config = dict(
    model='self-supervised image encoder',
    translate=0.12,
    inner_norm=False,
    residual_init='none',
    muon_scale='spectral',
    learning_rate=0.025,
    momentum=0.95,
    max_steps=8300,
    weight_decay=0.03,
)
Rows from block 6, named by matrix and row number. Rows with one number belong to one neuron. Each number is 500 + 25 x the weight over its row's rms, rounded and kept within 0 to 999. All counts start at 0. Numbers have three digits each. After the name is the row's rms in percent of the matrix's.
# fc1: MLP up (model.blocks.6.mlp.fc1.weight, 512x128), inputs 0-127
# fc2: MLP down (model.blocks.6.mlp.fc2.weight, 128x512, transposed), outputs 0-127
fc1.217 084:506492505468520521480532481533504493539521469513499512474503498476510488521491505501470504530517459493482490517534505503512449465520523479488529526481496500477540480470458514546462432477517495478550495501499500484492452521499509504480507474458521504524523518519539504540478504493503520519458503549507500524495476528506504531509465507522509481486532528469518505511484465493455488426564
fc2.217 091:514474456516508476529548516469474521490495480481485491499495505496538501518480496539505495492494468544490556482475512491485512474503487480532482548496483501489500487534494462497507517485478463456528539487469528463536461494498520487504531555464462556473540469473501514483526524500455477483519524496493505496515465485491504518553486497539534505518464505485481509459498515568494494517509
fc1.218 096:527503515509509517478499496533511514534522526474450519483488506494497536493500491475474504479519561445521502525528487515502501498506507542499510503518543474533478518475559521477483444517496513513512501455491466499464470445476492455481493501528519497482523509553481526523533504516549479501544491469443485475521473507498482497502482496515499482463479482501511485506515480528458444468485
fc2.218 110:513505484505483468510459469474546492543474502549497453506539488462473466491468450484518513516510475489490486459505472457555512489533513499507472502490530492508518531520510511510508473510474460510512500519517494499467469531471513500538513515498515500479488515510480515493514508512576468485536526532495508491441474513463491531501506557527491490498514477516475513466509540538517502522459
fc1.219 052:471518472490485485521490524482469507456521464524482490496540517528481527519481530474508500467491482510499473485478478504545505518491483505473495462505504499540498543505543514503488511495505463505505557516516467530490545440480510505497570500499543522523441507480495468556508506468495509545497450481495520503507497558520477537462463482496505497527494472487501503488508472471485469489513
fc2.219 059:513481446508514544536515494502490491493445527486464529548442556503482496482506500525477504495529528497492494513498495533500545512500495487543469506494513500528530485492480488463457509541514529489482497486478487536506472512451507491499515498503481526470472512513519459465504529510534477535497508519530477501496472456470520481504532430465505552494537514486508459510538479495518499501517
fc1.220 094:500479452519528527500491480512486463512508511497493478521514544531474504520487503521518524479503506486517480491527512512571526518498478450572482539520515477497509491495503473426500455521502441502518476468498516497501480466508502459514518532498469468495518531528494486477457524512532494498511516508505475518499510437485509527510485499509513491511493476474517461475473452515553492536502
fc2.220 096:548529540531500479463467529516486514516514497503536465444540488507513498512522501472493443505488525463505487521439487497542493512502535494545519476499508522502472511559530521507527491516469505523452489487498464521496462517518509466527497486498543520486507517487515474429506504511501493506468540480514544458501508502489503518500484494539496491495502487519477494473446475462463507505515
fc1.221 183:540491493528465517525488437532458505467504488492489478543484496512514533568503521484480486471527532527464503525468487528470518463511510490519531499517508510518494515505506478452497525490466512557473471460522464514527501484458492472546537515495465466508486472492481502479484496545512518531521488490499486489534514523509519490479492522542534537508468500471530458460501494509486472500502
fc2.221 161:542474540476504477447509501494491510516503543532532464482535472473500491485506502506529502478491495495491481475504468516484519516496490501561514473521500504447498495484509464462517497438521488497511508523482516531471522517521595491481471531499504506489504491477470474487490517546566523478526479550496507489508482506502455485486469462532512520519537532486520477509501501466490504503483
fc1.222 104:521476545486529526522509513525501525494487513476493514474515494494486526499450495493503527503512470470439488511508491493532485497479519486525527536483553444477530532527453524487482466483513519510479494472499528487479525495460526502548455506515508482538485467505437502506485528548525524483484498539458504486515470508493492505505484552457475477480499482509564512521475509487464496493513
fc2.222 088:543518489537529493508512485482502468523464507471506519496525503489521485504489493531530484471514518489529499525489481539459514471527465477565469451510471528500536456525478550465532490489471484502489490509462523520521530520532480541505517533446493500501443508475556485485501490482483520477495513463543453502499486474498459534496471523513495510505471525525483505496481505485492526532499
fc1.223 067:452478536537528509499495517466482514456532506513500530523508420496481512514494481470486459488485508510452503514552483524521497494475468486540499499486502475533488526510519488545510510488481481521486471528492498527502463501475518513515536482490518506478526517527500502504519519473497509590539477497498523521488503471524509497453479524442516479497493433500505510483511482538494496465506
fc2.223 085:525510486461481495469473493514548471510473529492516479510522453508517455484480505500506535460530519509502491502431492481481488464492541472549515533503519507463515494462525541463532494499501516505531512537492482505499495487481465493517488516482471498505503533541487554507499504519489538526523535497506440449497496522497524515521492504528507493498461508448482508501502511450544499544476
fc1.224 051:474556479488503487489481494488504490499524478518463522483521515466488517531443461539486528488468517522530517513486509515494501529532503524469530526467465562500502473485504489522460523499477496500476483502547533538452514514501479477518478534492490519485551512499542487473476486461529514518477504488504488491475486464500516534482452524518467488533539499508444504481498508512466492523444
fc2.224 043:520519527479483470481527499505486425501461502482530505494498494495507512508506493517469518514512493514513436488488473544436528493499515515493489469512464503518506438508510475506492483461488515445499501471534508510479483528526516527528531537517498485484528513477466460491476500546516548513497496494488481509508483501490507483529500475505490534534522526489536517471536438509572497485522
fc1.225 220:448488523485542460495482481485549512494481502533478525461498466449497444509485537504539475502527529523450490477510475506535508491499506477476480486479505463523491527519510528519514482503502520489487491520509543499479519473464500498492474565486536539500487468505508512508475497538499468528519508496523490524522462525503481513518517497517559471475534523506539505448474512531487464493465
fc2.225 240:526517455494566493478495505509509508466472469526505478540478520501494468516530455509496529505482503500443522503471516491483488489490487513486515504482519511505491526440485488516486513558490532462521571478464510489518504498515497440516505468534518511479491500506486530518503505460551483473491491499538506517486530472486507513502538518523465476459465471531496474530522546498490540507480
fc1.226 155:518465498481541473485487470519476450439527515505496490541497460495534532489518502485502461454537505522474491519539522440530494521551485510532489491477476514476537485532462499489466507480504492478497465516478484522456481479514503514504551487476521516544548466474489507496509517493490499526542490484511502502508497577549497498532507534498504515501492483512512468476508493481513502477491
fc2.226 145:463530486528517500490514484545503478498469484484504516518536511476506475505478517517543504489484491484450527517465483492499503486465513519525503478507473481486434501540495537548482487472512493492509471495507536572496496465454523472487497518541481455461562478532522497526532548511445515517496488490505521501514529485508486486488469471544512508504486485482497518468538546495491484485495
fc1.227 033:484532500485493486477459504486477494512521475498523512512460517538517523528505501484482488511509487500475540442539483530540503483522528511514526490494474491549554486482498496502486490498429493523483481483518511468532495497483507512519473508489558492486443504536471531507505479510482439498463494486521512511530500454461514500520481458498561540475553479510496507501536502495512482500535
fc2.227 039:488491515511480486534535517492513527500505537530499501514487471528480468517518525520503523527536543480558511487493497496487497506501516499494467507520495446487473481500524506497474496519485435523485523509567478500506515489527514451476518538483423496511477492458474461524509471496515516482467501491500552486484491495553494509528495487468492471468491528520480505459486515533541465524462
fc1.228 010:550546506486463518487507556530479498460515541454483527491523476514531529548500478494476510513496465485497481467523484466504505480539487538499491479471509485525535497505486486500503513549498487512517452495502472489517539519525513520461502522505476497578458487496508467496462532474516459505517487452543454527502473486508494491503493493502527497545522498493504540484472512515476479491494
fc2.228 009:512440470543504498563516520479510458463513503497499495529468544547509481502481492521522481482496453445501546503480512516509520472487544477496497493463486525502477548518490554515524487538531517519472499501479518506501491493530484485519522495508527504428483497472516502515462505529527502461493481464506507517484527494496501475507463482495473488457475529460510506491498515534501475525541
fc1.229 028:496500500514529509457463502484515468518495506467541456485501489499474501522485480505549510530494486550482469517495514545461511503511476513465518454509504500507517533506576542502489475515504493523496485491519447503480520481474542497473500476514488544497531555500487496509474506458513455537484483501493529495529508460479504463528491544527498532495529465481503471537534523460478490489498
fc2.229 028:487421501518498500525479515475458510448475499528511543509456472493528504498516560546509511515524503505489504465480478439516530492442479478507495519503499495501502507477483493536491478524461497519524519514504504504469493448499484475528454519475543493520506459510523487509535500505501509504547521460537523478504526456521477514519515511458532500517457519515510524487523478508521481513508
fc1.230 197:522468504494527494532470514496500494535518493497513480466500527514495487505503478549519476506483547495499466468478493550480496485481472501554498511547499502451508501533501503502548481498529495471520467431533498464491473456538496515528509529495477501536493485477529553504514455498515489485501482493520532532515519469498506477513453485496496457523490508481470468443516493517522448510534
fc2.230 184:512518567474522490516498497455481487507507470503465464509475508534459520497528509521491525473496509503459493499546512476494498473489501506526500541534445483525487485494537537547504520456537509465504514506467489494519524550555491487520461507544483505527487481493540507508502497496469518502478463488522490473482445516505490509506475499481474442482509485545502478458494522521493538487529
fc1.231 036:483474530531497516474501469485497487501455476507489465520495469512500479522496503541500483507502489474529528508466472475543503453437518486522477493510502536474524478472516484485509536496516476476503520476505551477511559453427516486474506507531503515533539498534511497548504515498496514498535500529473467546502480514510466505525503511461487558502531524485481475477515474490485473524522
fc2.231 043:535497514505471513519471500485509483507541484510520476464502504565435486498504502503497515504532508524483464482490529513497475506476469524479520533500537494481501438484521540480479486483522475502472544503477503546483522517460524440514482484515489531502526505487470493494517488513495526496496546493458467509462497517568465490526483481494533501446498530499527505511481524488457519539524
fc1.232 040:518530515520479519492503507500490465529496500482468510530479494467515522507521496547523485514502474481454440523503475517526546439488496513556541490513495536503514444494523507542460485472547517479499520527511510542489460478457545487474504534528467518491505514493509435528461496486487505466509503486487491532493475524540470514490491527500460478493518531516490516485503467494495491500485
fc2.232 042:522493490449461493528515518515530506490504475514499515444489469475479486482495462507511541514443495553518539506465494493483523512491504501500539510489505519502558524482500527488464460496491456541492520522468460510480529498535502493471494468529499518524477488459486544516510518466514485476509525470487478514530509485506547532507516525487505515504569517483466481504468507463470498467536
fc1.233 039:477507477481503461519551500502482474518492451489512497500492550517505513521500563489459493456521526508500501522524483515472522443472456487497465456508515530549490516511475522498515479512533500483458511518516532512484530533551532443518501512488524485480462491529497486515442516518490499524467437523496448509521482498499481482485510493510491499502503508508544476480514496514511474525474
fc2.233 042:498482538480505530517484531505523529479478481461549511487528460481519501524476494513480545550468503476521519451480464489463503527542509508497547519504494505489505496516474484505516470518503464539575486506510497525510518507505492495505497539473454501496463469516503525438543466469512510490482509521512513457527493517477504505516501493478489507541485437488503476496494467531485517470538
fc1.234 186:523468478455485481539449494489478496511505506484506471504518558486499543477515544560526506474496489504532500504516485511529500488532479492490446480554504499502512518514502511497464502495499499493471512451545502466470443496529528487512554499476485509488513494519493470480478556462523506518500468496522471511528503508502492486505517463474494466532546462546522512505518478525478500454516
fc2.234 181:531512534505476482503478502479534491483510533444495520513495487505485484485515498500440511495501483519513516532462480460499504511504564539513534508476475565516491520555483460501443529525497493513506483478477526520508487470524504500465509517487488495518518466540467476504474533521523499483490507464548515481523530503517486494519535502470549513518465478452491480504500526471463510470461
fc1.235 029:441497535474475501548522518494494498512494501489456496536540514482490495517515525526485475511518481520499505519446502524535529512521491515528521495533525542510500472490496522464474450484528490497469481485490480496502498498544531473538465475521493511519455517467431492531487484491495476524480474502504508493499490540519498530551455521454487549470499498501460483531496527476469478514466
fc2.235 032:482480499523462504479486461475499466483469493514516513483488516499498559518500412493499493470504461498494501482514522428448502552475537499499505555548496508532478549511469520518501541489529451457501518503519517509498510524489483514494557510469512515508487537518529514492501519514510478471539483523540475491449496503515451530490509486500501511493507506479494491489519502491486502507512
fc1.236 133:552510510540487538521477514485456477504509501505483515520526477495494489524485510516492444503488476540485521515520461523464494496484525509516490501513493495523476468503529484513485478566464518502536494511525510508481502489506493507518441489457522498511520508470544490471496468516566528517473517455516504494503499469486489522553417471494512524503467511477479482473532494508507455527472
fc2.236 130:494457500463513452509514522506506510465498491453515490488482467523516540522523482479479458483514492557535540488512481506479460495502481488512521535526464498484521494495501485514548474447488525479488511479497465487512473500529524543462506487480514532508501465551539476549475528512471519501469488510479543463530528505544479546493495498510510510491521487522511463499490488538480531502457
fc1.237 126:481498516519489567461497516514546496487477457552478468506498505511474498521526451550531481491551516499480489498504478477497511532477509495447522532515481456493498486505504568528554500468484513473488457518499478522501506505484510479514522503442560523461524489481488523509511497506496448546495487504517497484521540541484491484513486477483506472484520501530510505508501499482472471489506
fc2.237 124:490509496505475525551500455479515451507537517465473522518469491476521504534533486483527494497507489483481455534452526471494527496541455483518468499504488475470517516530477515530567513511543501473511515508496528494504471487488467490544457475512497540486505483474470520521520484520506511580489504497469507503488494484513490526540525532504504508517516467494481515484517512471488448455491
fc1.238 166:476511539495490487488506484530517527499487505546496501484517525521498492508530470503539536499515541523506504536498503483459524491502505546507504517537483499496490471518483500449492451485500483515494496468547490501507491462517479462476499502497483533544440473474509488498469455506479432508513463518502491544530542482515521481513463507470504449535534489527494498509510485556486439515498
fc2.238 187:543491505458513506498498471500525485515494500517487521508504468482471547522481510501537492539510492491455473473525508520502477513528492452529423502474454450515504518527502517540503508472487505565482488508496507504473522484548513464501517513490490475543513484511498512490579492487499478491484520511474496490489462515475484497522498510468502501507491481475476480465558521542502497562488
fc1.239 182:485508523487490518505510519522482506482544453525471497468519501469516514541496449494499495452502528474481520529500504471476529480465523500488539488489487514508481458564463502505471449497516519488485477538501511541476472500527529496509459483479510479448526512515518465507502512524492495478541447521472496520537476488505539522536450482516475510557494513498502521484521519524511471463521
fc2.239 195:484502513496481474506542472472514461482529500511515469499540500506521459524501499482525498553530453520499505472539468524471483543491494526495506511535526479470503471518540485495495522514483473481500486521514497511507539494508478481485563505483466536472521429503492531468503495489446511474495488497546513474498510494512446534545559498452511527499495502530520524510476497477479490489476
fc1.240 026:523474503533472498509449512517509480488476500476497473534519487500458510484483501495504458435522442514495494491505482507492527496517467542541503501508526512497496511505494483490465483481508469508517487522518529517522446482491502532495461478523549496481463516463466511496496522504474516567510480502532530525510498512522475508524574559478498543476522511462447507514517474517510486505491
fc2.240 025:505533480546520482522489517495500528502497512548459529482532522498482537526486523494501500522451481521485538453472500514451490484500508511507486511547506488496522519501506495494570475531476496481434523482467511507494501494479509487460515522458516531480554484497524469513515488474479535509515516477469485552512493492509534445457510484441521483488528512501506504460522499501501475467501
fc1.241 139:500474497507495484526488540528469468555521486500524483514504495481473522542498529529488454498461516521515512465464503499495434539497520497479515501504471514501491512503488459523515499544510483547471527498499492517492453472468492511514497482542510450486456504527515507539508504545486548479482478489501496473506513455504534505478472481472511511471565519520510489484560498526485467473505
fc2.241 134:483498487543491505515524516514505506495472508535490492520510537513508512488515506477498504523496470461469490511502507473484538521496490450517478419518471487455472497522459524502498477506522512499511505514522515485495519526537476478498494490549503500504468441518495478443477501491425452556494470543504503514507534527524482491541514504529489500491507519455493497505477476515541532541533