Rows from block 12, named by matrix and row number. Rows with one number belong to one neuron. Each number is 128 + 32 x the weight over its row's rms, rounded and kept within 0 to 255. All counts start at 0. Numbers have three digits each. After the name is the row's rms in percent of the matrix's.
# fc1: MLP up (model.blocks.12.mlp.fc1.weight, 1024x256), inputs 128-255
# fc2: MLP down (model.blocks.12.mlp.fc2.weight, 256x1024, transposed), outputs 128-255
fc1.218 127:051081108126108106120124107101118082106110131153083130144099094154108110118086156163140117127128118124112179155101157140121144136136117154060106143141106111085100094087126148092124159097165155093162121128138181107154148127112114155108151150087099097072148090141166119146164097170085239141109187098130136164113140140121184114123119170088121171117129098101159158151150082110168128082107
fc1.220 147:118156079041155159110060089177158113121154135136102081129097079123093081139102167142110142079150145117105114119145097161121129132159151147085095092130123165182141145159159144140212132206092153044165161098161164123087124073094129135121138197049104097128143152109159128162150174126145130091184148183126136115108154132165167204140113123134144127152114133096173175108119109083133113106122
fc1.221 010:100104142127118087156124113126116085111094156148120145123128116085136143136088141136120133076115180102144099145181154095162062140137124100076077134123121105113071120115125097139161126102087159142100204126107161144099163104128106138094133141166125163142112071091103122152129135091181140156172171144082126131132152105105118137159148141122132131155154163132101099152161127065189098156001
fc1.223 077:127114116158135105154209156144108135121114076105139204076161122072110059157154155201115138083120129138127098121132126113140108157093119134161115153118096114164151138175139139128144138129156109158116079116150202157154119098183127152161108111089120158163153116130096150123082064105149158082127110142121120084092108102127099127131088186132135183099094156153111212119157142110138092122085
fc1.224 026:141138130127108118145095116166117106118089095098099109128138164089101094092165143138178175177173107210112114115085065124155124130078158110084132127144106138102159120127175138120150099120114084121171164165173153132124115119112065145112119131072144056146132167084158152139179149170184102056120182153103149107108111114067136147101083151116084186156157084117164101158125127125096149100162
fc1.225 009:084139160116093145112083102140106139151152132159150117082131161095089111095117123146146111089120110163190108176117177140135121054093137064105144143115147106133117142133167179188115145132116145189097165055107131089195120087094136114062109186133157169099148184187106111126140110107104152168132131135094098109108137130084149101118150083105108172175144087142092105126120180144128085143172
fc1.228 030:118053137119157178114206118116110170143144112145142081081206139061129141121091135167164143108116119141118133157139142109217131166159186150150070127101101092154124145172163148123188101150118110140136140152140121141148157095132156146103092101106105148116119120154194112119150161091158136138169123126160151103116118112145106147125128163129097121098110168130161162121158144139130147097131
fc1.229 156:163089135196083127137154129094086164107117165107079111117146121122191145171090173119088161112113133189122140130169157140136078130142146126078140129137109165199150076118126131147089132157157116107083157163119177164063110130166124117098109129149133164078110189204115135122181126141103242114119152148148124149116106105159156074137111121152157150129122184107095156141128090113067091128106
fc1.230 012:124113166140153029128131112142096078090160142087095104100065155164106078161100120146143086145128125171117121132092098108120133191122125118114102047162132150121132152144119144158069084112153057165201091132201131190148101172151117164090167116145118167107119102131142108167145191138202148093149131147142110127140180075159110153133197133080077126129127113170152137175152164136132139109156
fc1.231 105:091127079128121159124127119117145120162174166144084153090151109079156116139134133113161126144137152116145114127119073101136133187088182109140063125120173169165158146076106079149087135149091167107112080128201190084105094162173113085208135128126099115120133098102126172118098123127102089098182167169116108157081097121122166108158172205176149147130149139147155152081127175096065170113090
fc1.232 007:099123161110110175117095144153117130164122132189120107082139138068089165077136176070118107145102118185129158105143151133145144153167133055123135136135141139158182103109093141103174118115119156077152070128091151143121075199175111143153153056109145129144099179112198188108137104159178135110086147122134149145085155147129126143124165112095097171094152146106109085110121156104144069129096
fc1.234 007:081096153108143072141198156138119098141133147102167127098156151130109142082131143122105122059135106139158119089082067106171184131133124152131118179095143119115165093080099175148182117113119140162083074120102162169137112121103112162168088149152134132148151130070087102132077104104154154154150115122119142124092126106163167105092155169166155134140102112131125123106092178130120077077129
fc1.235 142:204137079089133149162158193168153124168174082125118174150113086088063166158128114202150101092148149128133131142141143113105122063134151078048114131142135155102094152111120126134182112077169083180144139117151168156109150125097103125106138138128191152101123251136154144138124132120113158149134138084153073117135144143118077137124108167155123137097135150120149153128110134088122094169125
fc1.237 069:135116159097135139138080160127155130111132109119198184135121109074112164115118105136180100166105164132147143085097132087135114095153141143100146154134090132111075140134120131143138132154108080086083106154135232134062151133141144142127151176228072129113058067135101132171125122132162166144142103154158086131122142149159173072160107164129167110111151098166121133134145117110135093054090
fc1.238 195:072120102100211132151073074146172087152144152178121047153102157195147081133096181089195079170111144159092147152132111106126080107166102125151072173116081147150126098150082117183129109148119110143157084132134237128148136121078152128148148122068125090043102128115139107131129146098129168148122162102134127113140108128083125163143117154143145134104124126137146149135129144131128150119153
fc1.239 038:120135173133141133130085147174117102109144123169110143144140105074114204058167117142150078114143136141167154161090178143057093110144141087101113131132095164065188144088132139148125089104130094144085157163133078139157108150102147117100123123133075150127122123139107148155095158158154027137102149071130058078159080121100080120120117091139142114139159114154133110096126099124157114176166
fc1.240 012:094097090160133133107172141092145083122107164127165174084100085111158072140155085118081163206163104113140103137200102128120127113155181073133108098149142111140092153102140086135095101132143130164201090148153141129122146163138112102122128070154135162148085167144142111119104107117180178151132128131099111120199134183148141100128093147072085107126202091109148140164097141114147066157147
fc1.241 010:119133163139093042081153097142135115154114173194150090103112118083099081072194161122149132178125085164123084104086127085103082126103160115149155156163189162191131145150072190112151123175153147116140135094188119115124114099128159142090050124119147170066111156149146112227137099144133050164150139090150168144111157109123175148104081094171125147117092174143153153139167094153081156118112
fc1.243 058:127103156128131104108138139128149082134157186066151158170089183134084142062127190103107172144133166125125153132064135143172019105121138130099153179182143089092148119157137174108142131104137183051140124121107167119169143153116164114102113149112085120103128133128118113132150115114110190101134103129116164143195090144127147124135136143129120132130136117141097127152133120106111087127162
fc1.245 092:132197098120117095129084113146082121099118133076112137125121110099067122128095140151069157102170141116106207156137102215090197100095130102053165121115131123098132135075110085192149098193146141147185184115169204132126133121157130201148145132169092104155166187119146143082051103128096168141116149178142101129142114078104097135141142099132107095139112135097177138138127058099085158148056
fc1.246 384:082113055103123136099109134164106097089098130141163162095125125079115131119120170173153147159177168124121133154145122150139110120153116058053089119122112152094133175144152123186173143132101140130096067117121201134130149116103129097125097143065058128085139108145121154166139098128114142141140142180142135131078153065109130124121089101135154194056158153108157132150112098141153143097100
fc1.247 243:129129206100103186070137128128098170136120144130131066174158099055112136034120133109108086183142132116109183130141177130171185096112145141086149114138128168123135145126133131155071099107110107160141112082143132197122111158136082154163118100147111081152077153112077111139163149122105162111110099056178185156102155094139091098164100082123119185114129210112171212124189170101139161089135
fc1.248 045:091078158062141098078101137148106133103130106079110131150115101071147068148140103160128132148151170143132135137137112121113133097126140120095134131151121162112099094144116116185175165163092135170116172137134177073062074146130116118116100112119150109130160175178115126102109115126168191135157110167163145119156126094179163148104137182156101117107100108098082142111099101127132131071062
fc1.249 008:164106126163136148172124159137128110156160107073096096095196137143123121087153161150183114058122154100126099152211110091111125207148090149135158130123123176143162162137143139130164098148133114103165069049122165133189128108101088123153119157171145122076102197116179143110095143111152075069121134153074091103073087149103099165077080078169111139128183153115112133135131138133100176069169
fc1.254 007:124162110163145136148138106083113121104131101157123141121122163124174154114079128080129104191111120172106123115189122095164170170179151092082082121174143156138144210169126065146083117131101091082159147143130118096189106076190148084082142082093143107132131141126144148200136079102099148123064062155103135129075156113183085133140098109112099128137096160082130124089067149105161156152108
fc2.218 128:119064163158127134134107135134157066089141124087163167139076156122151096138127158086141161118063095111125119065167111131119134079101141108124110157153108101095096116130139128132165119128122200093109062149097106101160167073119159158174137119052125153126115118146113119084096077192042103099134119124102183194138104146122115156155148103143084175169139100095125133128133104185137112053130
fc2.220 173:125121142132151117078087129159210114162168187107147072157152161147109094055119139129105090107104171100156152161091080104134107202117156151164123122082113086141112140148166096138114130141092163105135110086170110161149132135142122083134149194149115152077122094063127149110099132157117113100082142120051150117145177158133147111144110108119118126138125079179155159070204161093083135135126
fc2.221 010:145113163160136105150159211116162151137109107131173130111118137150146154111117136122128108114099113143105135101119138178126109081118129156085126063136178100099194129168189075158161124156139108095181074104137127170126143113120140085162171108111167174076135144092121136089144149071126169103162142170113130157138125150060096094106111157170088157225173080153116143183117101153067116098122
fc2.223 061:080131197148123143180059149074208132124173102126136144125117139145088141124156124076155145129101132110071175150148112139130141169124159152168167132158174108150127097145148144147091108136178111103130086076085110104144085105123098161192156216109203102146105047098102132110152126146139139119166117138099163107154122089139089134113137109155125128172140055163098156129147154147107119150189
fc2.224 029:159192142178048153140136100197105139142107133139063130123173047110118115181087125151163153107150151130153155099121134130149138129148094183152100064159151120103099130147129100063123104071102106198128151107144072156098121126120104151139145176138122140114162126120164112134165173120104090144179133163152124150163159079195116110150111161118136112134125087096074136111097137173179142163179
fc2.225 008:124084158201162187170139177105115102168109113086112125113163106180166110108158127158121123147106132208120093110090128121171146179187128182124163114111138103062110142206119145091142065150132136083139138185115096165103133089068157120154146113093150120138152168086130134140166147092097153108092165097093072087031109122169130125108025165131114139107121144138118118163104096161068176078111
fc2.228 032:189131119087162083137112102167107099151112122128111106161139147075080126075126123120075137115141115166094139102140103190147161123195164084054107131145176136123114133161119136103170118143102130157132059081154100125122202179119116104138176096169081148137169093074091153170122151166120094122078128161143077190119168136099121182151106100067159141106131100136070150144162154155153162190137
fc2.229 176:185124118153148136183096138104094085080060142118083094079109083126120190114107118106107090097101125060114100137166095092103176145160187147122126123144142134199075121106181092102136135168189197122131112117189087168126133106094138127195111133102143146121146160075146109083112105194092102099104101172091080159110146167101140158160153098198099176091129140121120149128085049065104138141099
fc2.230 013:168160122100139109144122124060171138180071153120135168143118175200102124082162136155128160062114044098092136110118138086144072155091112173137166138117140112152092133081138142108132176095116135203156161152131120103138120136146138131131082182163162122079161189152135108109111125143111078182135167110156186065146184149094089089120122167124137111120187067091083118131116106154149076139167
fc2.231 091:135124165130098141139076126115093142180178108102122127111134050085093106121136095135152107110158114108087131179125106204163131100105196116155147183121144134132120121057149152118149103142159126041132131085157125096151093183169126170094070119116148135146119136082142123080092086134159134121185076103135190160170107076126071152122132105088063144147108108130167122082121064167130082145112
fc2.232 006:102122150139176126097108099161156117087147130120119115097087062091101082016117143071150144130103130163148073121163024129122133129112145074067134160169160128146143158142106146158113139072112110141148165125144122134127146087135214133094110133070113189182125149178129120151119134167099108138057093104146125128131093138157082130139156145155125162151091159112116123125154071182154089097167
fc2.234 006:154134120128155120108141156153128168169121099125128138113147135148114124149120135157061145081094141144132139080201138118085124104163133092130128141096093153097107144157097073117058110115135120117165104175135128123090093131103172150139102214130168102154062123160156088147162102150114142164147121140125101145133113122102145073160172127144088173088105146103129100155136156164101118139137
fc2.235 168:124139094121106119110159124120172157150107177120137108050145121115177084108137079109120169145163153170124162133098135124165132129114108167120097081102102125149147109124040127130105130165097167104073092200110102080154151189126173090082142112205003084139156089128127116139126121091173200127162113144068100149100071140147217126120150197111150148144104070190149173164108151151117164066091
fc2.237 068:093114093084166123120170096169157168152142093136087169140074132081127126109130075104167150115109118136125132118151142126101146118126074112061124113137118128157062060153076077130186145130130050128173098174134149109156147125115122173025125143117150097120130148170083153120163159160134129091117152144109113119124158149099086105145101122130137161135089125167091129152090125179104143110120
fc2.238 194:099131119075181077151169182154134130116085211151126111159103138147148121160139108129118057106136113143092129128124119138098159127080064162113163175113139135103110121140104128130125132163138156127173176097131138187173082071170125099151155130136079141099117124159146171190105156171134106118075107080098091106152112114159066191085088125117176124097095130153151165136120086140105121132148
fc2.239 032:116103129105110101138089083087098125174148166140131069115126092138122144157096104103103158133163080142156131147168111156178129099130111167087157159104151109149122155095093125078124150155136132091185128118130185200117135120090138193112097098092099144123127155114116191127101067107141142093103067078132115126112136154118125079125121136147147124130153146137111145132141117085054131129125
fc2.240 011:128149134095099129131152154093063099093127101155090119069071154112124078170134146155098162113209172196141116123084106127094155186144137177140128169104147160136146169150163076113136121094129138119122076158126131108167119134126148087114086104109116161106112166122139093218165186145148129134167130152127075122180097189173138098147161178147137130165100134109143091122109153112094069101108
fc2.241 010:157141157157142158147132110132039147094153128111129126142153131141143087136092141152098139098126116094147205083145068076113199116140189129145137123066146119110121092191148135184120102149137134087122136125142095178101132127121113112146162143133131102171129120122114117128076148154140081148102117098113179112123120147148099112137095093116163109162144123083123154089158130159152076102186
fc2.243 056:086125170150145154222124185175066190126172123106154098089126136121115086089137110138114063074187130112068152135187100184155125139173088168155100136116154122055163095140190118118051198095123151182155142157137118145115124088210128124180129127128134126106103126110139099141082163125151061175152120106115115117172116072148108125134106135193106123119101181117106114130115074173124141129131
fc2.245 086:182147141157157150130102118092147128139105115122179112148140149116155151152124119081163103121180112088112151071213096103081128070072150115124141172192146138139138164100142116134101165161107066095187127102148147163147153139122109125174112148094115200095102146085106126121059117121138130133170129070137162127113194133082162116122095153126103196063128119126152181147180131095072114125103
fc2.246 324:155085119146088073166200117100145156086087074162127109112153151103174125133125157118135140136092061158127081079105183129138195096120136123146170132081163127129095122145076142090115135156178072147106146104143048089049150105134086143070125163100111162186129134136122185135159083119111178121062094127156114133045176110106107137089130112137205138147125162105080146120112100122124135105090
fc2.247 256:148165108106177124134186141130138167101153180095142118104229105186136146091098112106136099198118147077140182091156171127113126179153138151144107042135106134119165162146113075128132158063201131133112129157108076112158130045105158098154181165156182122089124084128128063108102138123079124108077140158141073139137130118122120108181156165132112118112154155219145151095126108172140089094143
fc2.248 044:175137145089133112124107120122174115077154132100081143189069086109139119111163107119136119135082156175105128141105110096148148099154173157144126154118100098121125098113119134112116130192149088133135196193073114077179140108076159148125126158187104156168158166137137103106149138153111068100161125152111125114127163158120071116133111148077111100175145096102177096097120111107178134188080
fc2.249 006:085148102109134131077069111137144130162101143132120137111104095106130147092132147138100096118111137188160163189183110139113123119193104078081129127089115157150060157113094151147117099084100064098126132197149098155078193079141061159108121137116162187164145106177133136081120089109118119150111068113175209196131103124101105111222114156124097117164135117155129170135116135130139091103107
fc2.254 007:160130086091167078177133115134087114064151135110151077145098171135104194124132104131136121094077122132103151127038198193179126119184138133156164110157154149143102140089101189102162161087174114162127093122149110191126108132112134158143124167141154064121138126208099113102165156113085141114094132198141117125133144114141129083138112158169139150107116059131088114144137114126143089134143